Weights of a small image classifier: 5.65M parameters, norm layernorm.
Rows from block 3 of a small image classifier, named by matrix and row number. Rows with one number within an expert belong to one neuron, the router's apart. Each number is 500 + 50 x the weight over its row's rms, rounded and kept within 0 to 999. All counts start at 0. Numbers have three digits each.
Before each expert's rows are labels from the 100 images, of 14976, where the router gives the expert most weight on average: "strongest on" is what is common among them. Only what is clearly more common there than usual is listed. The data: telescope images of galaxies (Galaxy Zoo DECaLS).
# router: slot weights (model.blocks.3.mlp.router.weight, 16x256, trained with AdamW), inputs 0-127
# up: expert up (model.blocks.3.mlp.up, 8x128x256), inputs 0-127
# down: expert down (model.blocks.3.mlp.down, 8x256x128, transposed), outputs 0-127

# expert 3
strongest on: shape: featured or disk; edge-on disk: no; spiral arms: yes
router.6:408495447476518478511562481445546468574571428507525575387485442496539537450565525533396556450488516456534475427520483504455491592500544535497460463458447559515421499505532516577459432435471528494546542574561529570502592505564476534475527528527598479461523488456504551404540468442529538491476558531527463509513555496555546455450463534464450463462537522512489578560442393537482490493544
router.7:456434475530517460515535492450517472568546444473543527423500471487547482464541536527383538450521555462521492477525466470454483581518497560483468464415396543477415478488581511568442391455479563487552495533548511570527598516531504539434530515537555489433528492474523559422535498425553542447450532516545464470433508506549568466438472546471416500448566532525478607543425384502488435506550
up.0:562507578525544490501498526498408448517485525499512472510562583456527533446629483425559416592616531542448461522453528544544531416496497483604486462484468472490465482431512558431468646468420511502522447446565468542570492579439528511454553548507607454546507518481504451516463554533543483497495506513536577529511498477535457505454456474480535533506396392551568413498528494491427467441386
down.0:471479538465514553491590480466495481406512474494475461413472520519443520515473561396534501413411466505459366524509421432444505432525441425420490587561389469506495477489443466380555499491455498531451504582445535479420362552548543442441503502509534466430509512472533438571569478519502564484557524552496478529501540522468517438546542526539536526432490468382459563565502458463442501475475
up.1:432449413478556444504440553539458521425457508567509516482472513536492426510598520488477496547520431431580526614438532473505488533618455616494488460457506550591521521587493465594517478440501531545607471526497490519545504467480511457472454426494441420408515488441580476515480426465521517604489453540463418402548489564521472504422443540644497476578525548509471536565516432469467526477521
down.1:472454557475567497521609503463512514536495386420503440425486493499496621476598456550470482490585437597485572516461527438575610459425538552585501489505525471519451456501488449526532438512554543546569557453549584512472444549543495533510475439457443515586471506514500536496541485565520493521537589529503417450470541431483421437499569568451581618514440573488474531530488477531520525555519
up.2:457555533412453536511536475538530561436556465474489517526433500501455478549518559589557516460423478475569483549447488511540498588546445444593470536489482582499430488452493527504522455579501542477483581492386495433507530503501469466566494590564491523452500563606460434574543508456562543529569540455517483553485462528519493536475551478430466527525447460507467606469493519477487497507459
down.2:511481601552343436493540519533391424438428557443438513450527502538497523497588538540501468511467517537577526515561543506486456540445520465503549476425584511566544523536528505498474501534515535487362530434553454541497472417536472553472494461507596477485489448469431504437542503580482484500488478493514559489463507483518540507484514485547507562590477402453553633405505499513511570468520
up.3:468442514507494583459540477494418513436486524510469475453506470505554479509465434529513429544445537526503506495613513529557546475467517416522517522522554536476471459559443606461504531524483438437529524562666618469494546425483568518484427531585494589510469492569528439629498558507440467612515515590493479501468514519567490422410530478581589491508545499539464459437544563564487452506416
down.3:559449482423454514502489491433545471485496531537496510493474490441554588530467448502542511561597592487460441483448539435577528513449579501476476455477476527461481529481378449608526542508489540472459527509494541445411482538486415391353457589611540452433508567459589530564455549527452449520448537495444459517466472582455393413556457484533538495532482535495512440522440573476573491516466
up.4:505526524484549511477415508438552462398550498466498485543518534503565474566522558530551476490464416576609577602549516491500466513451613603475503396499458416442466503456572450570519381429453519542468530490496525386518420606556603462623493577503528433510448470530604558512456505628408496487454437536522535481445512466513453496580547507517481457447503514474473507504503529412506530551524
down.4:512450435481530517512430455514434455474440469395511467514464558494516483499513528556479522503614600380485506596485490513499443413488460515579458391547515523545489512544476446518454536485482487412475468549557446514542404432505373478554523526517471533465465467457453510394659486532535520520564525484492430511488482480500499442476591439471495577560518547413527482526435542377508402526482
up.5:552467505484509504402538446476492478527583458517440463535518515596459522445546546503546594429482515547482409473469542512469511512514425563430499506506429492476572462537624446450537445551597439457527466529527539449482507545449455444418516424469512414484513514652488380541484486546553533521483514514530478470490486535479567543525514455519563537552546406527538524561464542393557570501564
down.5:478523426506430502563471544666499456485491405557502515383484427515564575563420434408552459580499466455465526516531694416563488445480490518504480557509550569539515631513458464509574548591559383535506571495441399491516414528528472470558442508545575565490509437502515557513539453520432507442561562478527533490442491437456505572507470515489386478457494534454481436563470499554414466427488
up.6:497410437431468534495480560521553463523570470535539479421476473521531533479536426452524470368523459483501451510390586547504556440544446532577435480541505437527458547506522550476475564429499496539472506486516493594554401538444444520456499532488489404501521521474505426443441469606582482515446599468564543513479514527525430541429491463527508502471483489471405555547497546518533456566455
down.6:521483473543553550479592442388424533562401484556531443521448431540550409595434572522496484411521486483498543510529414528501628553542534540523492533462473530427541443469451450463476516538440452508503410441536525556451545510548505489487582454508582413404504525554562481491497585486478529564443504535448502469486522497517600453495497460468493532497415543476520529540477471508496552458512
up.7:502471461485493481553468537527558521432566437552488460497484541505491460492487441449486446508482463424506478470515515563447477507576525574463505474438429453523469529486511550438700460534543450522479508483531456426555423499489542386446448466479532462604463460555548605457557560494532434480510559509554466442460503486468413526499535487534495454542430491522456511452504521485505474420523
down.7:473552581552497509507564446470510476484365479459553491506467466451477555514544540501548497556465585463502573452477473558509511431528554459521438514490492482553497433520525540487508425491408442388515488518440456536457493511576530522486484452546505565346495490622507473458448527548476458475553486489639521475472585442542550575528447533507587539618483491521483457569550517510561478533500
up.8:610467454447494502543628524352406461574401595500482509501453441544536539558465513540596482427526436469490569387560492521458483570530473459511500505552543499521442527476429461495503541520423500438480504544570455455522467586520524539519518500522446505499607605488526468504554527385486591513503484459542441498500510447531453504509465516475454513447453464474523537506496468493538582539512
down.8:570509505514638444436441470550502529487558513370459487550541513427517410433576514428505483551521602452431461534510429477507530409583581491596464429410454566476560451586498496403482423540571558535504447540517538573547505453489526406494494471482520502379478569453513381586553499551576553517479436516593496517509411402455627524499564458482471491478462554421483518508413558491525544444548

# expert 5
strongest on: edge-on disk: no; spiral arms: yes; spiral winding: tight
router.10:477575461496409524592559438485448486501570565561503511520482565497546583519506513405520526537408561460529475467465502461548530564510488489500543501534573462475536540524441482562516503515628497516513448563528477535453472430472446491542515502521492599532492437485453507610548535466385472492551529527555563542577632518502476554569491459482499502595441422615442493431509548492519580516508
router.11:477563454479395519584538460476445512500569533556526472498483555466513566541499507386503498536412536477508445462483511496517500536543464471486546489527574470498532561524414435530534517504613485524476455574512478537447486420486436485520516484522480572516463434464419490605556534497395484496559527531550576551570653509474441570602502446513489491597467431617423476414516531466536567533480
up.0:529458494461455596479492498502558508612557509437435426577494609508438501516506448540599513506535532478542451503506446534477548466575511502482404599584474485419425513492491493584504541452496585522500487449447503443548515462475533581482527420504420550565545453491487472503527509495506481577494448508533505506499482590509538565532510501458484555485470383480539499419474552499482506509473
down.0:581563514522631464565457477475565502489548442491588564477560450488557482508571563579458525433449461615476557554537567371494562500500464593460536514445565444553468563594520499463419489532474482523538472536484463505425463463513521565589441497506497440435484520431557557441467469499554495499482448537513551454460395463553555477502523447456452541501449565449511452598531542556511566431595
up.1:510520480514555551483588511510507449506522519491442498626532438529543463555526518434485442472517411522460514478472437447444533507501474531534593507522423547453599512549438451531529342499447446509497517528337459492524439377544440498541566570554454502373511506495558518498455464506490518530476552542484467550499543554424509470513524464529490493494519483519568397454501514440480534547549
down.1:492489501428509456490522522478581375485492560498499516436452482473455473461567532422426460421439561471447517573584500431464480515524492455516554612477509488451477470481496468514519512524382475536486487452521575512452449477563616517435616480505514457599455471489486563541461482465483439563450536419509537476559534525551478622449565502548460571588517577563558471469390464423464472486444
up.2:492507448533570615575516528519585451445555467599599475503558496449545462546518476430544537513531491447524568528422542458427526490488550472508506440513526479522438453598502483476499516463558375493587487528587499525571522558399541598576518520515544541478513447398521569504464469490499488526461441473420491498428474456471521536544479472475476532405565475514484549615570493490507545482477
down.2:562475531529545514523600452465508485557448462486481509620525487560588496426546481564378581490481476491518476500505462546500482575545493567521533413465428574538499474466487550401453487494407542524570452537466478470545531529500491546443521561468526485434452505507438494469510492513542549509487563443513534488589534454531513462451535490507458554569529555570448500491420435576491479511552
up.3:520472436534459474518522499418449469534570621522529496559504428536453639461510536525535466491461575484535470466506487567472483552497519501502520483437592613546440417510467506419487425529429418454559494522423524424591500550435491490578474407544514443500512526434538503553623432383571568440528409515498559455460516590498546511541442517502467460470493418506511525475514483496525520507473
down.3:531526539514659524475449507572524572485548505602508492551543553500552374544543525514439477486556468514452475577420470477559446457519386525505483543558461467564498566465481490466595497509535663475455422583537448551443550509537488543455477443478487461560467487558527491486567551489581503521504454464479508571469580366443488548484480428489534434472548597430450537484448502482479497570632
up.4:491564425524421460533621532489527517466512463583552476478512434475511503554449458586526438483497471523524526484506514538534492530487451535535541501495464457507439413470556517483538402468439464438484565463509570497508434611525471538566510558545423431489466474512465498588575451556536486464541530521531463479475503509571501523479353409527503506449416452556487534498438459570495565538507
down.4:389420440384462582513495511442510561580544517462518484516490576501523506468525481547555530459467514412479539549543490533504492466497554450627466494507504530451519525532484473533496534477471578508462471467416514445469513525510460534558416522444511495394527477588473517502446443495495434418532466554499475473496525404416394507580555462594386481520529445469498510544397543463558475474440
up.5:526566584511544415583485497502516377438515473459430523495541593490506499610522477410414526498467482549530509525489471547433615466457451512450499518528480470495484562481472471424509490422459537498560569435596485429560496490518462459571446468401464560470477499475607461475651548535537424461512557454529507488485467503446461406495563514560512462489441511533498406512514447548570564438567
down.5:551542391538462476482524553507493631518464536459580425550467492526531541531472475540587481523451453541540438515447394472572514466481565442472533554484526469506486495443536489448531539565499467490516505499473361577491568594531457536469537594587509521484468559533435524498456613499586534563529524567458464555566493532553431517454481509475539538555487549564488511429541504389451419532465
up.6:393505538456530479478603537506512507417512537545482542446532506467545435450513526508455504470533562596574499569602536394483488605461522506631529527530477557487553468596470509529530425349438540442551399478514587535452500450537514486586556580558550556427439465545519457556515521444545437552458615489531532513548517416445581500421446409484439425485467602483586433449544424455469469485521
down.6:524491552537449481500542518451487362483490515459528468568513548490564470526457390417389496505498615418536550425488428581555471494511558515490554567449433530530526559367467495437533466482493598595395521473462517471553489523534538529560515576550633442521544479474564540515450526569417489496451428458522486478463496557442466474499511417488445514496556503493472507515387510503496497481532
up.7:468560428454463475503566358413500527473526550498479415459460440412515507478521497528566538459511518473484519612538477500544461549490521531526498437540583494558558453449495501392485485430490432469539525415544516441430509481557551469507555561521493517592435458511493501476563508459490547543493542537488478502454555426460442437506505505582505486468566533529392432579577479422497454491527
down.7:420483461472464488548503595465518553521452487491530504596522506546430442493452452464460440469477548549523512469414521437457557507432503569501415547424425469494552516502496506519542399482556475525415552600390597518438501461499477342475417480544514519575423431492452552457506571476388436526529495579531580461479517521495497591532471494464446561495455530505615498416453507596435486488578
up.8:523470564498541560427394462554500552499523595445475551466528547567484400478407530593524495473496436513482481505464430484525464592538505498521419587436435531534538439445502594491577421465533502427552555403525521448458525491540507535421504466540492457482566489579428563493519512527507516606447452483486432384577514477522591536503628412420513493482608506520519477436476598511535484498512
down.8:476525474408639500433399536411527459450379480444479446529499521493480502507457453578485510523476486445478487538517583495537476378473575492457500444490446571536494566497467552534466465525449514473457542563461474482544504406518448498603479506545457458489535459608534543408460439453478549440491472441550513514497426581541563472611526521555454531373505525442515367509508394569502541480585

# expert 0
strongest on: shape: featured or disk; edge-on disk: no; spiral arms: yes
router.0:475616478486449505600506491485411499461587585579521519531475525492519584529510507404506503573407565475498486448479501462562505533519479481500541549527563442465539567525445449556532471505584482528493443579492506517426477435465447497527505481502531546508476476468472550578549525498421492484551510542514565532582627512478481552585505445514482456633437427590414469454493546479523610502426
router.1:466598463491445491584515476490428506481584575557536520516475544510528604518518522398496500580421567475508486447483491466544524528528506487528568534511563453469528576523442435547524472521577505513496441570491480514427469446486444502509525500490524541515461474451457498564526550520431479480564522526536571548590629514491470563603495449515484467654449430602417472446493535492523607490440
up.0:548517480519464521550629510431577552443511485468442450506530442637503473535576565492504493454549476521508542534504552572473478479453436527423502521529472439555486550554346468529545493457508578450507436477468561431547444484531415436482408552546541483578559377455455545525480434572484526553525370545502548456528414441464492500517471542512570563537430430456503471423520530605442511458538
down.0:437529457517509438509430541554487499435424470498584447444460470477436434515471521589518540451454508455568538487493449479471491479511557467443484366479497529459445506506466541502464466542419472538532494540592479525503600396426420611473487519506576493455449612444576591460499496508517450502490461401387460523524442439506485516406551530497415468517565510430465493501487557424440472540493
up.1:593448460462451482525473400484484471489528499507488418571492527517492462609489550442568506463479496557515573524551508524459605423457520541489540502527527517443431498510443444524497557530501537448593505512571532532490532574572536434564479539501505439534481455543542435501502514474554493636524579454464538507610476396508523491425476500516511545515505489449587572473575438573470536539481
down.1:530473458470487544473564522461524522530499425455493419391511503567395496462415416472494461498484548481416481549507408583486482466608532465510477433446418550592528502545444490476542444460460490599534554435447636447542541415423416533571508421538473550530482505469502464490459469565483503598524502456486485451526467520540429540457501509549511561484489559577371567566521499452405466596504
up.2:454465455426474473510448326518473533631522500515504632460590480447570543534523515533458498444485448408500538417551470437446402383559502455423482455514533504452500526532470491457492473458443507541546446486514496553496521541555474501477405506403468590563568485485542526512506537450443545531574492545493434539500523454439462500490505454531576536500476529488423570454463512566450506532593
down.2:532540575520463451495531509474476446410502445553539466542458485487562518490451506483490547502482574446476466531572496596475501512474595459617506488464492403556458443510392534536364451555500355531523489557417447504479471527461436442550503438517655520532562562483521522473547467531470506506557533508537532470478500514575472489457430520383482540462569462504507569546567486512544468583538
up.3:529486536563440550476521544527461547495470484509486546432515447365480422507568481429410452568512631480503516525597462533438500568435556472502525555474500446444546489499552520540478428457490588577489368513461497528435484482494529529439565494530511586445530392471562489482464532423553516417420456627545492504484508453502525473451468517457448520557490435618525493490513547491433452534568
down.3:447477436487493474504520488526513462555535532462478565461482465528517480565523569488430424402528516604447532492401487447505524540564466571506571445491440429550520554515455529510479548520568540525508442526494460542538405501528509544549521513437531412553543594523474520510414511610453507465514517519543519524448527438516494435417428468470509520520511520494505533561410517400408439484503
up.4:490540520627535600481512521408589512473570531458561526563570513517561422455520513502540522482541475541421487509481577485468525447487413516615497541531441420452519482550477487497540482586521385444587512466557460446470461394489465508552579524485371534474452524515487413483515496498576426469462583516420552493395514504540568513503575460473532458518482421495570480612562542514497476491397
down.4:515406540434580515441489550642542433537455487479507446547513480525484497578518516517483449480529471571455470513511506457471437517443496473499535550503422436438588439413518496511541490459473578534499530400470563564551524590474507506402492565507621450596447518445406540476557530504507546500461522464460489487584451484497490467529505498491530528431459512466532488394418483499483391507468
up.5:552476465483542428562449464537547450525489498502467469494539541397506600445477430454523518589489471510499472535499439426482497533406514477520443494466463548484474500428525526475469428563487581582474581520487554544442539603487486496470523546497526466643491525514477468542476515463496507529571541520458485475481478501569423593521325486563513466411476508543458462510546408550522548467518
down.5:491499525422435524521548464485500552432556523545464525471492589488484465521563507413466536451470590427485517416584525492511488587479534463532503521420558605604378473538524591582519523476540473474465418615518442493441416488457463596465529474483512542544453617573509483529535408454454498514460512560530528476538487440521516564436465480661508521529489507563474465542497503492581432461436
up.6:491498530456581514472541540476527437425577542473552384519551517460500468509505476586533466474506482430527458468493487549530612536504538466454454511515535536525471502484523475528488393478529468590403430514532506487492575430469452448582498543432539438551574445519471439509541506589442501462568494484480441453488541480435516523464535547570540496464493494488575444439542509517469596457491
down.6:481585506616461512524582566513503573484535580472563506481475463543576510501506433465506495512458495567482516482553514543515462587494452502477527431511427531556435551562439487522445435440482535427540515504481528447503489498560470523626591469531537600470446481475509555420481539492427460552459517488469454537504470445521392541436471553572449408422477560513393568569584510502500483467474
up.7:431441494513588565454533556523435479545521560572513538526438447562475452483527585535491483498478504515470454460522523460546520550559561466464496467454371515511474483544475509524476436448456469481494452558424559519445498431511409522514530519517539572549568499488517491459600498510479462546512464567481455477488551464492527497435533472503454427509563503487427477546442592417516443603498
down.7:508503446519438506519460495493461498568507481454449521514523501479516467519592489505521504540496535480463618445477493497417531399452466470479584494518565541548514448498524425503429476589595528518551473457535510486541453405558481564530526542474523484395482487548558589576484486535506549516483511406566603442447496439439580426550500465511509559455405520514501460431559433576560587483526
up.8:506422482530580414584530452559472555517462461498506540406492422455515414468467537456401474482429516492500484515543449503442475533549569496441526420437439494542476500535569509515454372499460553521493505561506514517365545446594476502504538465512432470538487436470498490453524499464528542496429549564513464528569525419517485524469415446501556517550586508569517598525472540403502513559481
down.8:432505432549472514585478486553455526517439438550533477503510530573492526554496594377558438512558545487413508500540573519427430408531578479548508544553549517544484479539501512518524466548568363538433545429509483531586505483476487498498507524436405524520405559596459564563458570569484514459583533489588520464454571476583449493512373538472451443521502508512551450419469507478513422476477

# expert 2
strongest on: shape: featured or disk; edge-on disk: no; spiral arms: yes
router.4:522510451447417461627507513461416354486470493551495476547427483479563615561518533453488512548464548429491559426509565506514504470544479482551497449479506535527519574510496492537411496577591467508458405513487485547500516479491466511561537414496465550514513448486523515554425519596422466509593493479555560547566549479527417591527475553453521507468410450577488507461477514437525580530463
router.5:508559460479429475637543499438395416495516502630569500527454503520566668527480573447472477565426561437452549423535533520540508468518502485544541460448490468544508534475475482515461487598565439446478460515491499540522504446463476379572554445489498501455502478485494504543432507530424463549589536506532573530536592514508423550503456442470517494536434425554449496459492511446486584518460
up.0:537425462434489502529402597533549516482521380480558505463513522531518452420537432481442532415423432542517468513516658510566466412442513490534638515565507560575467561501602557447548538404440517469490446441531519443496483551492628504513424495545523479407445509436343565385518526564489457527459534493596510548473450456530516430541435447462535420479487498524468595452398567451494469503501
down.0:432482391434363407609473408501349551473403584527471618542440480522450474503407488453452472551531501582458498506543598486530443492535612579390460480496514490491476563555460405487484530430513445421479472522544571458532512531544481458546476510459467555505505448465491568620516443544512452514556488524447579492520527401496484412475489453448601499455482424464508459417534524489539510637516
up.1:454444596445617564483531501443560511498461459567546507504519504461452595428556519489473449442491435402543530583511600458518479555423531573590396510493468553537513542408585463518518477449469570496458458514539476463514456573520601470474445506449408581424479516541451512525515555489470466545535543418494487516496499496412510593458416525454561506427467540444545523517468540429469422565496
down.1:484518555445505591564527457507525494544479485563485469425514518429557422444430415490570552487477535476475458582449531437452475593514550587441475583474447466492500392438475516489471567402524442568498532464558478519446483511585544578500602493460546514541519418545536529545470530458504437490408535566510475492482540420461445434571575464443409584527542589556561463437521591427512501527472
up.2:499349500507521508487543509548476478497525434390488524387530529518595553476563517504458440470447560554485624548460491453442443474550514455497483459484562556487432518385525536542458486509441491529587520550449530543521619507450638485418396500521492484435534499522453527551462544435458485469483570513489386523447515498484545406580484485485529454532526553427514570527529490534513452497414
down.2:493456503494454569477526524482426542553538520514526450505466518438519575411383554475508507512501585563418539526560487583455480479479502521525584594477534566403495598535475468426401483509510466358523499401534487453483485591593457465496524590498456514443470556488533386546536433554493557562595527618513518508503534508515445528518513455408476558519512525527523540470486480520536531533581
up.3:400472503457548485472552483554510593498519498520504532493557532496612501471514570588491491412469528476502522630532432514473437503534557438546456462579470502418482526503533423528537457498447549390558505454488462569479474515442527542531491498511485421525514421453489479517440543474498563458484421537390463534558539548497446513501548548542462514555572512561500442511525470527507515551546
down.3:482482579557563474595469463560537358463527540529450547395393492543474493621566432496481428567525475500574421493504396408432508477468462483489476463475498508578503498415528495569480463486487503522531518487497474480515482521511583464452452508498487493532501476525534531541467529628425446487478482600487395414434450619549580469490607490528481552469466410405573453460514524497538498493501
up.4:516505522485440564569530399546544581398497496576485429416506536515533563488468518507508493551494539487517448452502594528558465530492496458537505616557591512548486428514441442491562550542549505460615475545560488412552488597442478531452480483463469412516552483395484450486462499471545523559426403606492489506524540539585531516506517399490541500479498406488503471459442521556440480470502
down.4:468561613537529634436457515479538366490488548443536519555579543485502438561418431486540420506533464465472429495498528462426485399540524476460493446508553561453516556521559514443511528428534504495454403383558525618537469506482383527541430506475567501495458511521507617512575453539478457503462488565520485523625507487439486450581451509499519455486459473510551591590529575415441493464421
up.5:419518444466481537439542522474505458486559526429553526453474475514534453528475555466443532540510521494456441483526548525437428617492457516408487471490515453414502533522563516478527528445543572530574415473521472589500485479550553501427610518510537506497528460504516532496531528504458543455510531509591582547454514452554609515467436563452495473660537479561477443485463401512494494472550
down.5:487572622541579611463551453492487460541484596531540488457528499545458590550509498548500523545605486456476485477386506437506484470537396501450535507455498498487549516503563516402438460544517495523471484456480534469539554375536452505434562600505443489535501449594475520513504451451508472445509595515527546453558492534493486612581457473619503446452541459455507433567477549522485570481413
up.6:473556509461499421504481475607487498497557451629447552523581550470445425487565490447441498521409542482578499570638447494454522474511507508518390522527443504493515520514500464565539500427494566471468448453420501525446452614519555538607491424529519532534462514544482531528498573451577603491511441481464514488521492448528473432616546517499521447473436429547423549424455520529562519517460
down.6:536478527505659474518468532436566492519455503431527422425470549495504452431526407497504478624588471522502470494447529459543562513554534483505521407512506503540498539495502500478587541492525478484414482568619531527491494522616481446492514510495472477556446555545516455446448540584470445466409488492498509379533570575533483476434443522487510592422486489551586453600532502637461491480409
up.7:439469485515467444565553503453503500507485473401509512395421455536584525564510556425506548447502497455560423460525577597485504545497530425531481464506450511473537481509584509423466433489545600602482368503540446539509457530550455522530531478490527620473487393471440461480474547469590464488509492501556538526516551460541476511478449499454455634489374478612511508503441448502590469509513
down.7:432512603415438572589487429515508524416505487478488534399418490499424446507510587505497533518483488475573531497519584449502531494535560473433448529533506516574548576519484525494502464489600484458490570453465553392475514478552401453536526469611540447491469449558516445438493629470532562503559538499489534480467484475476596475480436523546450527563489506492503513497493530499488519589548
up.8:501576505417484574480668429516499541384464469508491472549566471483410552401481399610509488500493607513459491449540502477536580589444439574489551570540558411463498623485520543502540545439492540540557539573506443452473488513494376567466434443451611438514575420465551552472576536412507464571443498457505472448518398473482617492556531599465548482523503456562518518551526426526537525446502
down.8:498429574538428475502507555516454491470525592510478423466493548421620610515504425465572479522450411474534385577416537468628483554506475524503475459507488550470449446456545490513448560488531549530432437511521446474535467467459437449501390513527414489483471557558567502560499474490449458506493509532517482426542436558526502483449444512560557451518536490539561453528515488477524560473527

# expert 1
strongest on: shape: featured or disk; edge-on disk: yes
router.2:518560441536512472477549485465500365588460486487485562437461420461571524606530605562490513510550599440460571461505522505438489530472429430557521492443490540513458433573527469571455472557564552506422512454536445527546582449531500502577464472556538521545525518454567487446387515530476504428446529495430528442522548576550573489535481615494459510425405500502507549492540448545560480460487
router.3:513590392480460441578604484468439404569472473579527541471503485508591606580545607508484505509530580429432563426514542466474486532531456425559512516450543507535493479571468498625417441454591538547461487452538470551513541486477482482596540508517558496533504516466536535534413501529406453441530535527454528475583605562524467517570469525498451484469462509526431559443512429541546584446496
up.0:404481479434477460531523580425410536586526472573498524404493571413566454499478518353467474527520668440499526505538482473543440376414490491471482397499461516467524465475463485531449546561532509516570472548576516512587493472537477519517530514543590460449527529482446556501538483485448513456541531504557572456506488515484458530628449520502421453504397439452480439485550515607536362499478
down.0:415537465596510513474485415515596514571544588550567552397435444477581519482491572522514522549522440484514458543505451380505491484463473454509519558555585531533492569425424501441486445476531529447474547488527579469481543494547448478461559461434500508510461534527529568479483530543508457555478450585494518487557497461415582423362421548576529416568445521504559571547444498513559524500388
up.1:504578523514454519540452537655564556574490551529548475589484587505542481480518552497495498454490541541550469492472409418495431491499454385508513447474455474484654481494476500552493426602475563476547556405415546547507569459400488516518502547460449547560429538635473358512568456412527538461484439475459488497446525441460548496548548522505414401491451429535524568490517463530458483483514
down.1:489502477478529422538496537486578502557539515551522562532520553563476555544411492620471483497480550537503457491550403412565359503466492491470571543527421571481478471447496477583558528401592476589459535420487615491406508453522553476505554481554424572371485423502530549501472500484480512555525525475526511430604493483450475541494466385564545518523512535522564521527454494472440532552427
up.2:448398557453522523491513515578560494603539472451646479458506563566501520567451576499575536466510549508525517529568454553475371418505477476519525419580477502408536473539485459524569392537546471446546441354563536472530571524389550475508482523479407555476439483600442467469495468431494400485515422464406471499558480546488547561461452475615492444491481474522420499489491499527497494472491
down.2:500483614526454425347530572525562516489525512465526491540475605503445445465462579444495414450514471567515482500569571398471507525503509474486523524474414566507473537444565545443519469503482498569483468430589443566519462444459401471581481483481494543507510480510529471490482425534505530581536489599503475467523502592505525514512557464498484525551588534556477500524552572510408495471545
up.3:559529395570469532498427553536535427565515535503531573547498384516483430548452467476525564522549450595492480529487427518406461454553488492485565517594516578453523508578557443466484451526508443482500491618479543427482476409520461501519549445478411575499421615474534436554511531560508523480569481481472477522499451522539528395537540484514541479552500502441543436487470458429531477506458
down.3:467517538476606564395574585521462492507470501525440352613589587511484462510532484482615480547402489560490458439522531549444456478477462443443588602547527466578515615407396501473522418607422482524468576525506493492459546474495432502524502510529532562472575430422484489465518523485620508466464520542538442512566485459588576469497431495495527461517457503454480470431531498465467576442556
up.4:465483527565421497546500499479428411473507487584509558422564490499491458426537457462538454568467463576544531457506526515573581507491467370505474543501494454616436410593399458515449461523513512518509498474566562532455537419541462442455514526483522554534497538565463475530509477456553452496511503606446476515603496584642540479584459525485560478487413479400424554502554568566533483420554
down.4:495525517428581469487556518378523543528510630508502419480417512525461540490485543517557415576587461513599484567515488489463496457474452519506500559432504543486496582474411502494563476501505521526534555487566538531537540454398533494531555425453507539559547510493508494480444479494440466479406520490468340409453499496421457505482457478478471580489588575527463662416485469400478571519491
up.5:487394425444507571484472490422531447491494435504520577481518496554553551515448520455524474397523403543493392519498567455478530508411543509460522478486486505452432531586475403526581505402519528446467495488548460498532537516623403575515537556413495423502508477364546621472399471488504444492521451441517471603461510475481478456418470472516519556509488542468570615434538575452506477551547
down.5:501449521482547550563515508478521540349448532539569493458503476443491530407463505450440486532496592537483542564529475574379488533525600564467481568491459494498486511532383385433509466430493515562530516477519501565502546545416451432477574540534474539530514460452622479507472423510550350436503489529508443513459475546460541456567512496411529504512579571558419516431504554565489416446493
up.6:472484433492499549568436565509535479565554453498556434449466534454408589480432516507455399510529469587426466491501519458507525545514515392496547505447508583561563589550442434544488585518477385525542522603563516480473519577546513538483479527612507481524488492442432527539416566428510442503558483506485480508483492418537493445523523547538497476455509536446630443436524369577479434518506
down.6:499486582503437466466469531479520551502509454389487415482439528503505433527521488547512444345538441484480445484486508469436466394571496474592516468497521592523546631481451494477521492531414544461435453491500627520615494517484471541468475431442488426445453419474449554568567572490456485466489492479556542520576404520525480577504506497530496522496514491574531600584520520510564567514435
up.7:465564421536572441518387497571599631488547472453481473556478500518474500517467556468395517413433437515513475489524471581485583588506509595457506525521490474479413438453645479451532490440431478610463524421483507494496486498608489552484466441538499372522518513515516573481546496545491481450538523486488493504565528499503539528515508501489513524579511427457442490565549488473474528536564
down.7:471530444454488483446428497569494509502545566424448543462518521576543454432484495562570523595467542422467520539449445467513537558488428547545521507447540584499558540530500416500485417515575504483398566479415477481476551501477512497454508503574639440496509559553590436474547561604514468550507534556496575479566452494441514452506415532624531501517573520501497394463469529540437417507502
up.8:507572441560489531511522517508508443534525561528453547474478534501473485475528568526440494501506512480430635491521454535535543554545512465440637574375487512565548492478543434380515539626496488463570542426541405449440529431480571513477528532566551506504523498542501492481492503571495563434526506499468400612485452546487533461493539588498507536529474439457447411523504535557498546505591
down.8:476478534475541453507476582429474519542477521419492488574471506537531515447529506501518544517471530566546433449513560561442383549540480464513471484469511511544450453496503469490415442542588508475549471497455590556583588548483513570454508566443516475513514463544495511522495482625547434549496472421494490473428509530511532389483581399535489492493483473486529489510405487409494518472511